Rows from block 11 of a small masked image model, named by matrix and row number. Rows with one number belong to one neuron. Each number is 200 + 20 x the weight over its row's rms, rounded and kept within 0 to 999. All counts start at 0. After the name is the row's rms in percent of the matrix's.
After each neuron's rows are labels from the 100 images, of 14976, where the neuron reaches its highest value: "strongest on" is what is common among them; "colour at peak" is the nearest of a few named colours to the mean colour under the peak. Only what is clearly more common there than usual is listed. The data: retinal OCT scans (Kermany 2017). In brackets: how many of the 100, against the usual share in percent.
# fc1: MLP up (model.blocks.11.mlp.fc1.weight, 256x128), inputs 86-127
# fc2: MLP down (model.blocks.11.mlp.fc2.weight, 128x256, transposed), outputs 86-127

fc1.131,100,200,202,194,221,186,248,233,206,189,193,182,170,216,231,193,195,200,220,193,176,226,168,200,200,237,206,240,188,207,208,156,197,160,212,169,187,193,190,214,203,189,215
fc2.131,075,202,176,242,181,221,193,191,197,188,215,213,239,179,215,221,202,205,204,225,172,189,227,201,191,176,206,185,209,189,184,230,181,229,213,214,232,206,185,199,192,192,179
strongest on: finding: diabetic macular edema (34 vs 11.7)
colour at peak: white (36 vs 1.3)

fc1.157,111,210,220,219,158,192,156,220,195,238,179,206,248,185,171,164,183,208,241,168,210,197,204,229,190,215,215,222,224,230,199,195,183,225,165,179,199,192,189,194,193,210,193
fc2.157,129,222,212,224,199,234,202,210,211,226,207,185,214,198,199,219,167,232,177,237,223,218,157,209,179,176,176,219,190,222,216,189,175,198,197,168,207,202,199,200,205,218,211
strongest on: finding: choroidal neovascularization (61 vs 29.4)
colour at peak: white (96 vs 1.3)

fc1.65,092,174,203,207,162,226,171,205,147,177,190,183,183,194,203,219,189,202,185,151,228,203,189,200,205,204,196,230,215,175,241,177,193,206,206,167,199,170,150,187,192,200,202
fc2.65,082,180,212,169,236,222,206,191,231,206,217,239,226,204,202,186,212,186,181,199,176,231,239,168,208,164,187,193,219,204,182,200,194,170,213,228,223,215,227,202,204,236,189
strongest on: finding: diabetic macular edema (41 vs 11.7)
colour at peak: grey (54 vs 26.3)

fc1.97,106,210,212,188,212,169,189,198,219,208,227,195,203,216,191,193,211,180,208,161,194,214,222,215,153,195,197,235,186,251,226,185,198,196,192,246,187,194,209,197,172,181,182
fc2.97,111,201,198,222,197,198,196,211,178,209,196,224,205,212,181,163,228,214,183,228,196,199,224,155,215,172,217,213,195,149,196,207,191,184,177,231,228,171,204,186,193,194,200
strongest on: finding: diabetic macular edema (28 vs 11.7)
colour at peak: grey (78 vs 26.3)

fc1.74,090,230,205,225,194,168,190,186,194,166,224,177,196,215,133,208,190,225,169,183,174,223,208,212,193,195,173,204,198,174,166,225,221,197,185,197,190,188,232,204,199,223,207
fc2.74,106,192,191,202,187,208,209,213,201,223,161,207,212,180,240,202,202,187,251,211,228,182,197,201,182,177,218,211,215,245,239,203,171,207,213,191,173,199,189,218,203,197,187
strongest on: finding: choroidal neovascularization (70 vs 29.4)
colour at peak: grey (74 vs 26.3)

fc1.160,106,236,205,215,214,181,190,214,186,192,214,191,204,187,163,256,207,176,196,201,171,191,174,169,196,211,187,212,220,199,196,198,217,157,220,233,181,205,222,185,221,186,218
fc2.160,108,150,185,195,199,164,216,192,221,174,210,234,186,218,215,226,162,234,231,188,221,205,214,191,221,181,191,203,216,196,192,218,221,226,202,161,207,218,170,229,179,219,185
strongest on: finding: choroidal neovascularization (59 vs 29.4)
colour at peak: grey (83 vs 26.3)

fc1.14,098,225,222,199,209,191,221,167,261,195,173,179,204,185,199,245,193,208,190,194,215,194,203,178,199,196,192,186,182,239,196,174,177,214,186,221,214,174,192,184,185,192,207
fc2.14,083,197,167,186,209,205,181,213,178,206,204,220,204,190,191,189,214,166,204,206,160,224,183,225,226,172,178,216,223,198,174,212,224,234,183,194,216,232,222,188,193,215,208
strongest on: finding: choroidal neovascularization (60 vs 29.4)
colour at peak: grey (84 vs 26.3)

fc1.32,103,211,185,205,212,179,216,209,182,245,152,192,198,206,209,208,158,192,188,178,235,205,201,205,191,215,191,177,208,198,209,215,182,188,161,179,239,203,224,250,227,172,213
fc2.32,091,208,205,209,185,227,202,183,196,164,227,199,218,206,190,194,245,197,194,222,194,185,211,204,215,181,211,221,214,170,193,181,178,209,235,205,175,211,175,156,178,218,200
strongest on: finding: diabetic macular edema (52 vs 11.7)
colour at peak: grey (64 vs 26.3)

fc1.240,100,220,209,182,200,194,237,199,187,159,228,176,212,165,208,213,204,185,219,154,212,190,171,212,206,183,202,188,207,222,198,162,214,181,237,182,194,206,234,232,218,194,191
fc2.240,106,201,188,213,191,208,166,211,179,261,191,220,198,225,199,166,228,158,180,208,200,209,209,179,198,231,194,187,176,191,184,247,216,189,181,229,190,194,204,224,196,196,203
strongest on: finding: choroidal neovascularization (61 vs 29.4)
colour at peak: grey (96 vs 26.3)

fc1.208,107,196,218,207,171,182,217,227,185,175,176,222,190,178,174,221,211,194,184,212,209,200,176,259,188,210,187,196,176,219,209,229,224,175,200,195,187,216,198,160,188,183,212
fc2.208,086,214,199,183,204,222,190,195,202,190,226,194,188,178,222,188,149,188,200,227,188,196,174,224,202,214,198,193,216,185,224,187,180,189,208,231,234,205,185,191,200,205,184
strongest on: finding: choroidal neovascularization (64 vs 29.4); finding: diabetic macular edema (30 vs 11.7)
colour at peak: grey (75 vs 26.3)

fc1.176,120,205,189,188,194,184,214,216,176,227,225,194,192,182,204,232,217,202,196,161,188,230,199,248,205,178,235,163,231,234,180,207,202,213,160,192,185,221,198,163,234,187,214
fc2.176,103,187,212,197,219,196,183,171,187,221,203,210,231,180,213,199,180,210,222,201,204,218,210,222,191,170,189,167,210,201,223,191,219,191,243,183,194,204,200,207,205,218,214
strongest on: finding: normal (83 vs 51.6)
colour at peak: grey (78 vs 26.3)

fc1.210,125,174,211,205,201,210,189,218,184,237,142,195,171,216,194,194,225,178,239,230,201,232,221,235,217,185,224,227,237,195,212,229,214,185,210,185,178,226,215,191,178,210,200
fc2.210,096,177,166,172,202,215,217,212,176,212,188,206,214,174,165,196,194,204,200,198,156,214,210,200,243,201,212,209,162,202,206,224,241,221,185,142,177,232,202,171,179,242,189
strongest on: finding: choroidal neovascularization (70 vs 29.4); finding: diabetic macular edema (28 vs 11.7)
colour at peak: grey (55 vs 26.3)

fc1.189,107,207,179,193,203,200,207,202,223,173,239,211,180,181,228,200,209,177,223,233,210,211,219,203,208,199,183,214,203,174,186,187,177,196,207,229,195,174,203,196,233,198,163
fc2.189,086,204,208,210,198,196,184,213,188,205,212,195,207,209,204,248,195,211,165,160,191,195,179,196,222,199,192,208,189,235,192,193,234,204,239,197,181,190,222,196,182,237,172
strongest on: finding: choroidal neovascularization (75 vs 29.4)
colour at peak: grey (79 vs 26.3)

fc1.11,098,193,184,230,193,153,230,183,227,198,198,174,223,179,245,222,204,188,232,240,194,194,199,186,201,214,203,188,215,213,174,207,176,209,210,156,201,189,203,179,222,212,198
fc2.11,097,209,221,169,218,235,177,200,180,224,218,197,183,217,203,172,205,216,177,194,220,220,191,224,195,175,202,186,183,182,213,217,208,183,176,226,235,229,199,229,203,183,190
strongest on: finding: choroidal neovascularization (83 vs 29.4)
colour at peak: grey (68 vs 26.3)

fc1.168,095,194,206,202,145,180,240,205,208,167,209,185,217,204,163,202,218,176,188,216,204,195,215,181,186,174,200,177,187,211,180,236,215,224,205,199,192,201,187,196,194,193,183
fc2.168,109,206,161,193,212,200,178,192,210,230,201,215,201,142,228,206,174,183,246,183,175,200,167,217,201,210,198,220,218,190,170,180,205,152,199,229,169,204,187,213,178,221,207
strongest on: finding: choroidal neovascularization (64 vs 29.4)
colour at peak: grey (80 vs 26.3)

fc1.169,096,214,222,227,186,170,183,225,162,218,219,205,187,167,218,175,202,187,225,189,179,199,233,167,197,174,234,211,165,195,201,199,210,201,221,231,191,168,198,198,200,213,185
fc2.169,126,188,180,190,198,219,201,182,250,195,184,192,223,198,203,207,192,187,214,187,221,207,154,229,200,206,169,177,218,191,182,212,213,209,215,175,219,197,198,207,186,211,203
strongest on: finding: choroidal neovascularization (63 vs 29.4)
colour at peak: grey (83 vs 26.3)

fc1.195,087,183,203,204,202,189,247,177,220,199,244,194,229,203,168,187,240,188,180,224,184,181,201,232,221,174,194,228,207,195,186,203,210,185,182,190,182,204,206,213,222,214,240
fc2.195,084,218,207,229,194,193,192,214,216,212,171,190,226,191,235,202,174,197,216,185,208,215,214,220,183,195,214,208,198,236,245,181,194,226,197,222,192,198,211,232,185,198,189
strongest on: finding: diabetic macular edema (52 vs 11.7)
colour at peak: grey (81 vs 26.3)

fc1.178,093,219,204,180,215,193,203,181,218,200,203,206,220,208,232,203,188,212,183,207,204,191,209,193,180,220,187,195,198,187,228,199,184,207,199,243,177,235,193,192,166,191,218
fc2.178,092,197,209,218,223,221,213,190,198,221,201,208,227,183,180,198,230,163,209,190,207,190,186,187,220,197,205,201,201,198,136,209,237,227,178,198,235,220,220,213,212,221,197
strongest on: finding: choroidal neovascularization (70 vs 29.4)
colour at peak: grey (82 vs 26.3)

fc1.123,087,166,212,165,231,238,201,218,203,214,222,182,200,191,212,159,224,191,206,206,209,186,180,184,217,182,169,244,234,225,205,224,199,162,211,187,163,188,168,210,171,182,187
fc2.123,091,195,218,189,204,223,225,194,204,195,214,222,192,206,209,215,175,219,188,211,200,187,233,219,162,249,196,177,193,178,171,202,225,216,230,188,198,194,199,181,224,193,206
strongest on: finding: choroidal neovascularization (72 vs 29.4)
colour at peak: grey (74 vs 26.3)

fc1.194,113,204,217,183,161,191,206,207,182,203,207,212,182,187,201,206,237,215,179,200,186,205,213,210,213,212,202,174,224,228,207,204,212,207,157,207,163,210,200,204,226,191,223
fc2.194,102,202,190,237,198,173,220,181,183,222,217,231,210,220,195,179,177,221,178,214,192,195,198,163,212,203,208,192,159,203,199,228,178,207,202,237,201,168,219,174,175,221,193
strongest on: finding: normal (85 vs 51.6)
colour at peak: grey (99 vs 26.3)

fc1.112,107,198,238,181,243,218,201,188,207,236,237,199,206,163,214,234,219,218,192,205,223,178,198,200,184,191,197,200,210,193,224,213,206,216,195,216,227,192,189,205,193,215,209
fc2.112,089,214,216,185,200,217,215,228,200,183,200,211,203,203,225,205,176,196,220,200,193,198,171,199,189,213,199,214,164,157,228,205,157,207,196,216,179,190,205,201,180,207,180
strongest on: finding: choroidal neovascularization (60 vs 29.4)
colour at peak: white (52 vs 1.3)