python train.py --arch="vit" --model="masked image model" --dataset="retinal OCT scans (Kermany 2017)" --train_examples=49215 --image_size=32 --crop_scale_min=1 --horizontal_flip=true --translate=0.12 --method="simmim" --mask_ratio=0.5 --loss="l1" --norm="layernorm" --norm_position="pre" --activation="relu" --mlp_ratio=2 --head_dim=64 --fused_qkv=true --bias="all" --qk_norm=false --parallel_block=false --inner_norm=false --drop_path=0.1 --patch_size=[8, 8] --conv_stem=false --layers=14 --width=128 --positions="sincos" --init="trunc_normal_002" --residual_init="none" --optimizer="soap" --beta2=0.999 --lr=0.0022 --beta1=0.95 --shampoo_beta=0.999 --eps=1e-08 --precondition_frequency=50 --max_precond_dim=1024 --one_sided=false --adamw_lr_other_params=0.00096 --grad_clip=0.5 --ema_decay=0.995 --steps=24800 --batch_size=128 --epochs=64.5 --lr_schedule="cosine" --final_lr_fraction=0.05 --warmup_steps=1240 --weight_decay=0.09 --adamw_weight_decay_other_params=0
Rows from block 3 of a small masked image model, named by matrix and row number. Rows with one number belong to one neuron. Each number is 128 + 24 x the weight over its row's rms, rounded and kept within 0 to 255. All counts start at 0. After the name is the row's rms in percent of the matrix's.
After each neuron's rows are labels from the 100 images, of 14976, where the neuron reaches its highest value: "top examples" is what is common among them. Only what is clearly more common there than usual is listed. The data: retinal OCT scans (Kermany 2017).
# fc1: MLP up (model.blocks.3.mlp.fc1.weight, 256x128), inputs 0-127
# fc2: MLP down (model.blocks.3.mlp.fc2.weight, 128x256, transposed), outputs 0-127

fc1.197 088 [116  98 135 100 180  95 136  81 108 162 122 141 138 134 139  72 127 122 127 157 126 107 101 144 142 114 155 120 145 110 122 100 150 104 162 130 108 163  91  64 173 140 131 145  92 136 148 134 126 154 125 106 139 107 127 163  78 111 142 124 155  94  91 116  86  92 147 131 130 139 161 133 127 126  91 127  92 125 140 167 148 153 125 118 135 137 110 166  92 119 140 125 146 114 146 146 170 128 110 119 148 122 180 143 136 101 135 135 110 129 152 120  97 152 162 107  99 124 176 116 109 136 180 138 126 148 138 149]
fc2.197 082 [124  93 134 135 152 137  96 146 162  97 122 103 173 126 120 144 118 123 132 131  97 122 116 105 130 117 109  68 142 109 158 144  89 171 113 105 105  82 142 161 104 128 148 108  86 119 115 108 123  88 152 128 102 145 172  98  94 137 127 129 115 123 167 113 126 110 133 127 102  79 152 134 141 105 109 129 141 119  57 179 163  79 153 155 150 124 143 139 131 123 121 139  95 125 140 109 123 158 122  96 129 136 133 129 126 122  95 157 189 130 114 138 128 126  96 162 134 150 163 156 142 133 117 136 122 118  82 102]
top examples: finding: diabetic macular edema

fc1.152 099 [135 101 179 122 158 147 115 123  87 157 114 173 138 175 143 125 163 112 109 140 107 120 113 144 121 124 106 147 101 123 125  95 137 176 102 103 178 165 124 116  94 153 100 148 130 114 114 148  82  91 143 116 164 113 141 139 127 175 114 138 106 134 138 146 153 156 106 132 113  68 173 148 135 114 135 133 176 155 133  98  94 139 148 164 105 126 104 133  94 139 154 127 109 112 158 161  88 133 117 169 116 131 111 157 144  92 155 143 133 122 123  92 114 162  96 131 143 107 123 144 144 123 143 131 137 126 141 168]
fc2.152 104 [112 136 106 136 103 115 146 115 110 142 121 127 117 118 122 134 114 106 110 111 103  96 100 151 123 159 158 100 113  77 136 162 129 149 110 117 103 102 176 117 113 159 150 108 112 156 168 122  94 128 150 110 114 147 116 157 135 113 129 111 153 123 139  88 152 102 114 153 108 140 131 141  85 124 162 185  81 125 135 142 143 117 127 100 138  91 140 120 123  99  96 130 126  99 123 115  89 161 178  66 116 160 120  86 159 151 111 113 129 116 154 115 147  98 136 102  75 111  98  95 102  97 138 150 102 160 120 104]
top examples: finding: choroidal neovascularization

fc1.244 105 [137 135 123  64 150 141 111  86 104 188 120 127 132 146 128 161 121 123 130  98 127 130 158 143  99 108 106 123 135 117 124 157 123 116 134 133 130 152 130 145 112 123 109 126 143  95 101 130  79 101 116 116 127 158 109 150 125 131 129 138 156 118 168 135 139 130 124  99 136 120 168 191 145 131 125  86 109 144 112 137 143  87 126 209 155  85 108 102 132 148 160 104 157 174 113 108 140 111 119 148 148 134  92 152 169  99 138 119 129 134  95 111  89 131 105 164 110 147 124 174 133 152 158  99 109  98 138 117]
fc2.244 095 [ 99 113 148 109 112 119 173 120 122 144  89 113 163 136  85 124 149 129 133 142 116 113 110 100 140 113 114 129  96 141 154  95 136 157  89 126 124 147 138 123 144 163 127 153 169 109 111 110 132 186 148 106 160 135  78 124 103 148 106 146 112 145 130  91 151  91 147 158 113 118 103 154  94 105 125 104 102 107 155 109 120 143 144 114 114 145 111 144 125 165  83 115 132  91 183 139 146 107 100 139 163  86 184 106 131 126 129 109 138 120 119 116 158 123 112 126  91 114 155 147 119  79 170  97  81 127 137 131]
top examples: finding: choroidal neovascularization

fc1.216 099 [153  98  98  95 145 140 137 140  91 163 128 146 136 170 132 124  78 106 171 119  91 108 121  99 115 183 143 147 158 119 129 143 106 105 114 114 137 163 117 103 125 154 111 133 106 145  98 118 139 109  82  96 125 130  83 129 133 139  82 101 110  90 155 131  90 135  91 143 122 136 167 159 129 136 115 133 121 112 127 121 100 152  96 173 130 107 146 101 164 144 114 156  96 120 125  98 117 150 169 125 190 147 131 108 161 157 147 154 120 148 151 114 157 118 111 124 115 135 154 115 103 133 124 167 129 128  78 124]
fc2.216 109 [122 150 153 148 135 117 144 157  88 115 130 137 146 134 142 137 191 137 150  77  98  96 135 160 118 110  92 111 169 139 144 145 142 127 112 132 140 132 135 123 118 151 119 190 142 137 100 144 126 178  86 123 111 100 145 103 133 102 143 101 123 163  95 165 156  99 127 111 106 129 117  69 143 145 119 124 178 125 176 117 128 153 130 115 124 122 121 100 125 114 120 109 132 110 115  89 138  85 123 145 125 147 149  86 124 137 142  88 127  88 122 102 121 151 147 113 112 159 194 156 102 115 138 100 111 105 111 115]
top examples: finding: choroidal neovascularization

fc1.193 110 [ 84 102 157 135 129 154 113 171 138 150 116 116 123 157 135 117 127 134 109 135 123  87 118 136 149 108  81 127 117 136 140 141  73 137 114 115 113 115 150  96 111 126 111  93 132 182 160 109 102  89 113 135  87 137 102  86 143 109 159 140 101 140 111 123 138 166 126 107 158 107 135  95 132 126 107 120 147 102 120 150 138 134 137  97 181 110 121 151  80 139 103 142 154 131 123 116 130 155 103 147 134  96 100 137  72  94 128 148 123 161 155 114 145  93 180 137 140 116 105  99 140 158 138 135  62 148 117 148]
fc2.193 106 [ 89 126 173 144 138 151 112 106 142 140 136 100 129 139 121 137 110 113 131 139 159 109 148 150 150 133 120  96 121 150 128 120 190  44 143 107 127 129 114 103 106  90 104 153 150  90 126 128 123 160 132 126 157 141 157 117 130 157 142 147 151 127 103 163 107 141 111 108 148 152 131 146 142 146 106 127 136 134 120  96 131 122 110 177  99 167 167 125 158 136 134 129 137 122 147 124  99 159 165 125 129  93 124 129 126 136 127 107 160 101  87 145 141 109 115  89 144 132 108  93  61 137 151 136 192  82 105 119]
top examples: finding: choroidal neovascularization

fc1.39 130 [129  91 108 134  84 128 126 125 102  88 130 138 146 145 130 108 123 103 132 120 146 148 137 115 134 149 113 117 182 121 113 130 211 177 167 121 168 150  90 108 112 119  88 132 141 164  88 149 170 156 168 116  77 144 148 164 161 151 141 153 138 149 136 116 132 120  98 156 134 134 138 157 139  90 131  88 132 138  91 123  93 105 107 134 127 139 116 110 127 105 152 135 162 133 114 111 115 152 116 101 167 156 116 113 113  79 111 157 102 122 154 149 133 108 116 162 133 140 154 144 133 118 153 130 144 144 151  94]
fc2.39 132 [127  93  76 130 136  89 108  95 113 154 105 119 134 110 110 113 138 153 130 108 108  88 110 131 100 132 123 115 108 120 109 115 239 164 112 157 100 140 153 134 117 112 137  88 120  88 139 138  79 109 108 113 160 110  88 101 135 102  83 116 127 114 134 154 104 130 151 111 108 135 103 115 127 143 140 133 119 144 129 149 120 143 140 120 132 134 151 122 125 116 113 101 150 123 113  88 128 114 115 163  85 110 129 117 125 157 123  78 136 147  91 108  99 117  83  89 131 101  80 114 117 136 118 128 133 110 115 167]
top examples: finding: diabetic macular edema

fc1.153 091 [145 146 142 112 130 105 135 126 110 146 172 109 121 162 115 119 140 140 157 123 137 135 150 100 101 117  76 119 117 116 135 155  69 147 103 106 157 153 109  83 125 116 122 156 152 146 148 124 133 121  91 122 135 104 127 142 109 106 130 118 164 165 127 133 161 114 125 151 147 111 174 118 120 155  89 138 150 113 141 186  86 115 167 146 137 165 125  84 131 106  95 122 110 111 177 116 121 168 141 112 108 127 112 107 121  86 124 175 152 138 118 177 126  59  95 144 143 133 109 126 139  99 155 140 137 102 121 143]
fc2.153 096 [124 115  59 167  99 175  98 106 114 127 131  92 114  84 148  91 139 142 129 167  96 147 109 108 127 170 135 124  96  82 140 135 132 156  98 114 111 121 114 149 104 150 152 124 131 154  79 142 122 123 137 106 135 130 118 141  91 156 145 112 107  80 110 111  78 137 159 112 110 169 142 131 106 131 153 155  87 135 132 178 125 102 126 174 149 127 169 114 157 123 161 129 138 116 138 143 137 119 128 136 124 163 109 124 112 108 138 113 147 166 139 110  66 162 149 141 144 109 126 104 126 129 102 137 153 137 150 127]
top examples: finding: choroidal neovascularization; finding: diabetic macular edema

fc1.17 080 [115 133 143  99 127 118  97 163 135 134 107 139 118 146 100 139 138 152 137 125 109 115 141 132  54 132 161  97 120 149 139  90 152 117 144 121 129 106  92 125 105 177  76 152 153 114 166 175 121 122 144 137 146 115 125 151 152 111 109 118  83 155 126 147 113 114 152  92 146 112 104  77 113 121 130 116 122 134 121 134 153 150 170 123 164 105 121 134 142 165 123 116 144 118 178 159 143 134  77  97  92 106 176 104 107  95 143 143 145  94 120 128  90 152 128 115 157 143 123  94 107 104 141 113 108 105  84 129]
fc2.17 075 [131 133 135 167  88 119 156 149 132 117 140 105 113 103 155 125 109 131 113 173 160 146 120 133 120 146 121 129 102 125 114 163 107 120 131  81  75 139  85 132 164 104 150 115 173 173 112 138 146 118 148 162 144 147 109 134 117 177 145 113 136 124 164 103 107 118 182  96  89 150 143 124 100 131 137 166 187  95  88 115 111 130 118 174 136 136 154  93 151 139 140 110 119 138 136 133 151 120 134 130 114 134  94 140  91 103 135 143 148 160  85 141 138 141 102 175 137 127 121 102 146 125 124 102 188 127 112 134]
top examples: finding: diabetic macular edema

fc1.121 083 [129 147 147 109 113 118 121 146 103 135 148 120 153 118 102 103 115 145 120 147 171 146 127 141 154 131 155 109  98 140 136 128 114 173 129  90  82 147 133 121 132 160 112 122 141 116 124 116 168 161 157  54 108  94 103 101 126 100 137 161 114  99 101 114  86 136 112 111 159  97 111 128 127 106 120 154 162 123 159 179 120 157 131 154 155 110 147 126  99 133 112 135 150  90 138 122 122 119 117 127 140 175 126 168  91  75 131  95 128 153  92 156 113 123 154  93 116 145 174 112 104 153 125 150  81 106 151 122]
fc2.121 094 [135 102 173 139 146 132 104 109 118 106  98 147 171 161 106 149 177 115 156 103  93 124 146 133 119 133 127 145 134 122 106 166 177 155  70 147 151 110 133 153 138 146 118 140 103 117 122  86  85 131 110 119 101 114 141 130 122 109  82 158  90  79 122 120 118  80 113 157 135 132  87  94 169 135 121 105 133 132 105 141 127 125 126 130 128 140 120 167  98  79  92 180 152 146 174 164 134 106 121 118 132 118 137 146 116 133 106 135 140 154 109 141 111 109 153 139 136 110 163 129 124 142 134 132 167 107  82 144]
top examples: finding: diabetic macular edema

fc1.139 132 [141 135 108 149 123 130 166 176 116 142 126 113 124  81 137 187 128 106 144 127 143 136 103 121 174 159 134 106 141 143 150 115 140 134 104 136 129 136 107 145  82 107 126 166 149 106 134 119 146 165 154 119 163 148 115 110 153 124 122 147 145 119 104 131 108 133 105 118 127 141 135 118  71 157 115 150 124 103 119 171  99  78  87 143 146 110 155 113 126 131 132 127 118 170  95 132 134 100 114  91 148 126 163 148 123 126 146  99 143 129 119 117 137 119 117 151  89 110 117 102  86  52 119 171  83  89 149 164]
fc2.139 117 [127 142 147 122 116 127 152 161 138 182  96  85  95  97 101 100 110 121  86 105 117 117 137 107 118 172 172 142 136 133 111 126 125 155 142 148 105 109 134 177 149 138 111 168 111  92 142  73 117 123 159  90 124  87 147 147 110 113 166 135 150  89 163 113 104 128 140 161 127 140 159 133 121 185 134 157 150 118  72 118 145 152 116 150 141 117 139 113 132 118 139 111 107 159 110 123 126 145  97 114 129 126 130 106 136 136 150 140 119  97 166 131 123 103 104 123 111 104 118 113  83 117 164 191 144 119 149 146]
top examples: finding: choroidal neovascularization

fc1.140 097 [134 153 105 107 125 114  94 100 124 200 152 165 123 138 154 167 172 113 122 119 136  96 139 109  84 123 114 101 112 128 135 154 134 106 119 140 129 159 121  94 120 189 121 187 106 138 140 109 163 124 145 106 101 107 161  86  96 128 111 145 124 164 165 145 121 151 121 111 126  99 153 109 142 132 136 147 162  88 143 124 146 119 171 174 153 143 145  86 115 107 126 150 155 126 167 120 152 118 144 132  85 146 116 112 168 137 148 134 155 103 141 148 120 144 114 111  96 115 133 121 109 116 137 134 145 139 111  76]
fc2.140 097 [111 145 159 149 107 143 127  97 141 120 124 111 158 134 149 125 126 123 135 160 139 143 142 137 137 137 115 133  76 168 156  89 130 170  94  84 119 123  97 165  90  95 136 173 167  88 120  94 144 116 127 117 152 169  80 116 137 107 150 129 132 128 128 128 147 106 142 140 133 135 133 173 125 108 130 133 147 121 117 161 126 140 158  98 126 132 168 135 122  81 118 135  92 119 116 153 138 157 152 122 121 136  99 137 131 125  86 151 171 141 136 140 180 170 113 164 185 121 115  55 131 115 153 130 120 148 124 114]
top examples: finding: choroidal neovascularization

fc1.243 091 [124 128 160 129 161 122 117 113 102 129 144 129 122 173 100 162 104 126 169 150 148 143 120  87 106 113 119 142 174 112 134  93 139 101 175 100 147 125 128 157 137 116 138 127 130  97  86  96  98 153 125 152 113 118 108 132 135 140 155 101 163  81 150 113 107  74 129 122 150 162 106 138 119 149  90 120 113 162 127 154 162 148  96 163 168 121 145 140 154 118 139 127 166 123 129 100 119 120 146 150 181 118 120 134 149  83 125 116 115  63  84 119 167 135 101 119 116 104 135 123  95 130 121 125 115 123 136 181]
fc2.243 085 [138 129 138 113 124 155 118  82 151 155 108 130 159 116 158  85 111 111 133  96  89 174 147 116 160 148  97 104 101  89 119 102 120 103 108 131 163 160 117 139 114 187  98 198 109  74 160 114 152 155 106 115 125 102 138 165 116 108 102 135 121 104 152 129 137 159  93 124 131 146 109 127 150 163 132 157 125 130  88 113 116 112 156 139 155  97 112 126 136 175 122 101 107 131 131 117 158 116 133 108 136 113 144 129 101 104 175 170 128 126 110 145 153 126 115 100 129  99 118 153 140 116 147 124 133 162 131  86]
top examples: finding: diabetic macular edema

fc1.116 113 [150 122 175 122 165 153 125 168  98 112 133 143 170 147 106 132 144 144 120 137 104 146 140 147 113 108 117 125 102 119 146 149 151 103 100 130 116  87 120 166 138 147 118 124 146 158 137 126  99 145  88 148 126 139 128 107  84 136 123 109 159 113 129 133 128 173 116 170 145 139 151 140 117 121 161 152 130 159 118 161 142 141  89 146 155  74 111 108 153 135 150 106 177 115 150 119 156 167 112 171 128 158 127 121 147 142 127 117 137 135 104 176 146  86 130 109  37 143 135 142 104 132 173 148 108 108 128 117]
fc2.116 105 [127 111 137 174 103 123 109 115 171 123 132 150 157 166 115 120 158 139 131  91 137 119  92 132 128 122 131  76 129 164 131 119  95 133 154  90 137 142 122 113 166 119 118 144 114 157 138 154 105 110 128 149 130 161 146  87 162 120 135 124 114 122  88 142  99 130 153 101  98 146 143  75 130 154 113 162 110 108 161 154 128 169  96 128 137 137 117 113 139 110  85  79 122 153 147 142 128 138 127  88  96 113 160 131 103 123 128 142  92 116 108 119 154 141 137  98 143 130 113 106 111  49 100 112  91 174 147  96]
top examples: finding: choroidal neovascularization

fc1.192 108 [110 134 135 140 129 114 109  72 151 173 109 129 141 154 113 139  66 142 143 150 129 113 115 145  59 124 113 134 113 139 111 159 111 155 106 114 175 103 134 116 103 132 103 149 137 139  80 128 148 141 151 156 115 130 107 172 100 126 140 142 122 119 122  98 118 145 133 107 110 146 145 111 120 105 109 153 156 165  94 164  98 102 142  96 156 124 108 148 131 148 114 150 110 169 129 132  99 118 161 130 141 110  87 110 157  95 121 128 144 134 111 137 108  98  94 133 161 102 101 131 160 161 160 120  84 124 131 196]
fc2.192 098 [124 140  83 110  78 126 135 149 150 136 110 126 100 132 125 106 109  83  75 102 134 120 136 139 157 132 131 154 118 148 114  86 107 133 107 162  89 108 145 140 141 144 162  91 147  80 162  94 139 130 106 126 106 107 124 147 101 148 179 137 126 167 113 118 129 122 130 151  81 143 123 160 120 114 134 138 139 131 132 153  95  91 138 121 119 107 150 117 136 124 141 139 111 138 164 117 139 109 128 145 135 129 158 152 146 128 168 152 102 143 107 122 135 118  85 164  95  61 128 169 198 130 135 173 123  99 145 116]
top examples: finding: choroidal neovascularization

fc1.19 128 [137 111 138 158 128 147 101 100 110 117 118 123 155 122 134 136 130 114 101 114 174 118 120 111 122 117 106 145 146 161 162 121 140 114  75 151 121 112  97 125 126 130 113 148 102 128 116 168 160 137 161 160 132 149 121 120 158 136 131 140 135 104 131 149 112 114  84 127 164 154 130 109 140 118 112 114 158 109 144 114 189 104 190 159 133 131 112  99 141 152 145 100 125  79 138 147 116 147 139 111  83 157 186  90  86  94 132 103 101 115 115 115  97 136 151 155  75 107 123 141 172 110 104 150  83 112 100 146]
fc2.19 131 [128 114 127 149 138 161 120 158  86  76 156 127  98 143 135 153 122 105 120 100 162 127 156 137  97 139 135 118 113 140 126 164 106 141 111 177 150 150 132 100 150 132 121 111  84 122  94 142 109 134 119 105  73 149 151 118 107 129 137 155 138 107 109 129 148 136  95 179 134 113 156 130 146  93 116 117 130  94 110 170 101 113 105 105 106 123 120 122 102 135 130 139 107 148 116 132 120 147  68 152 145 181 141 131  72 134  82 139 121 165 130 141 128 166 151  97 134 146 122 138  93 121  87 150  64 129 148 119]
top examples: finding: normal

fc1.43 113 [105 157 145 136 122 101 113 132 114 144 153 127 115 116 131 132 138 122 133 168  94 145 115 139 148 138  98  89 169 125 188 137 138 113 143 123  98 105 131 126 129 113 113 117 155 105 119  87 129 120 120 154  90 143 122 141 147 149 129  97 140 142 106 111 106 117 171 136 140 127 157 143 146 157 100 194 149 124 131 132 133  61 107 153 166 160 124 125 145 116  72 139 109 126 103 119 142 145 153 117 100 126 152 128 155 129 150 146 123 119 183  81 121 100 121 110  76 150  82 117  99 148 130 140 178 167 162 155]
fc2.43 112 [127 121 166 117 154 111 115 159 136 148 108 109 111 143  92 123 113 100 103 167 121  72  78 151 115 159 138 156 164 153 138 111  99  93 182 121 130 115  83 130 155 114 133 101 146 124 128 168 120  96 160 125 119 155 117 182 172  99 141 118 121 117 149 114 145 147 152 176 113 150 142 155  81 120 162 160  88 116 139 153  95 113 115 129  85 153 132 132 121 119 123 102 118 121 134 159 151 129 111 143 117 148 132 141 101 165  96 167  94 100 117 148 140 132 137 146 156 110 111 155 122 154 113 108 151 160 129 140]
top examples: finding: normal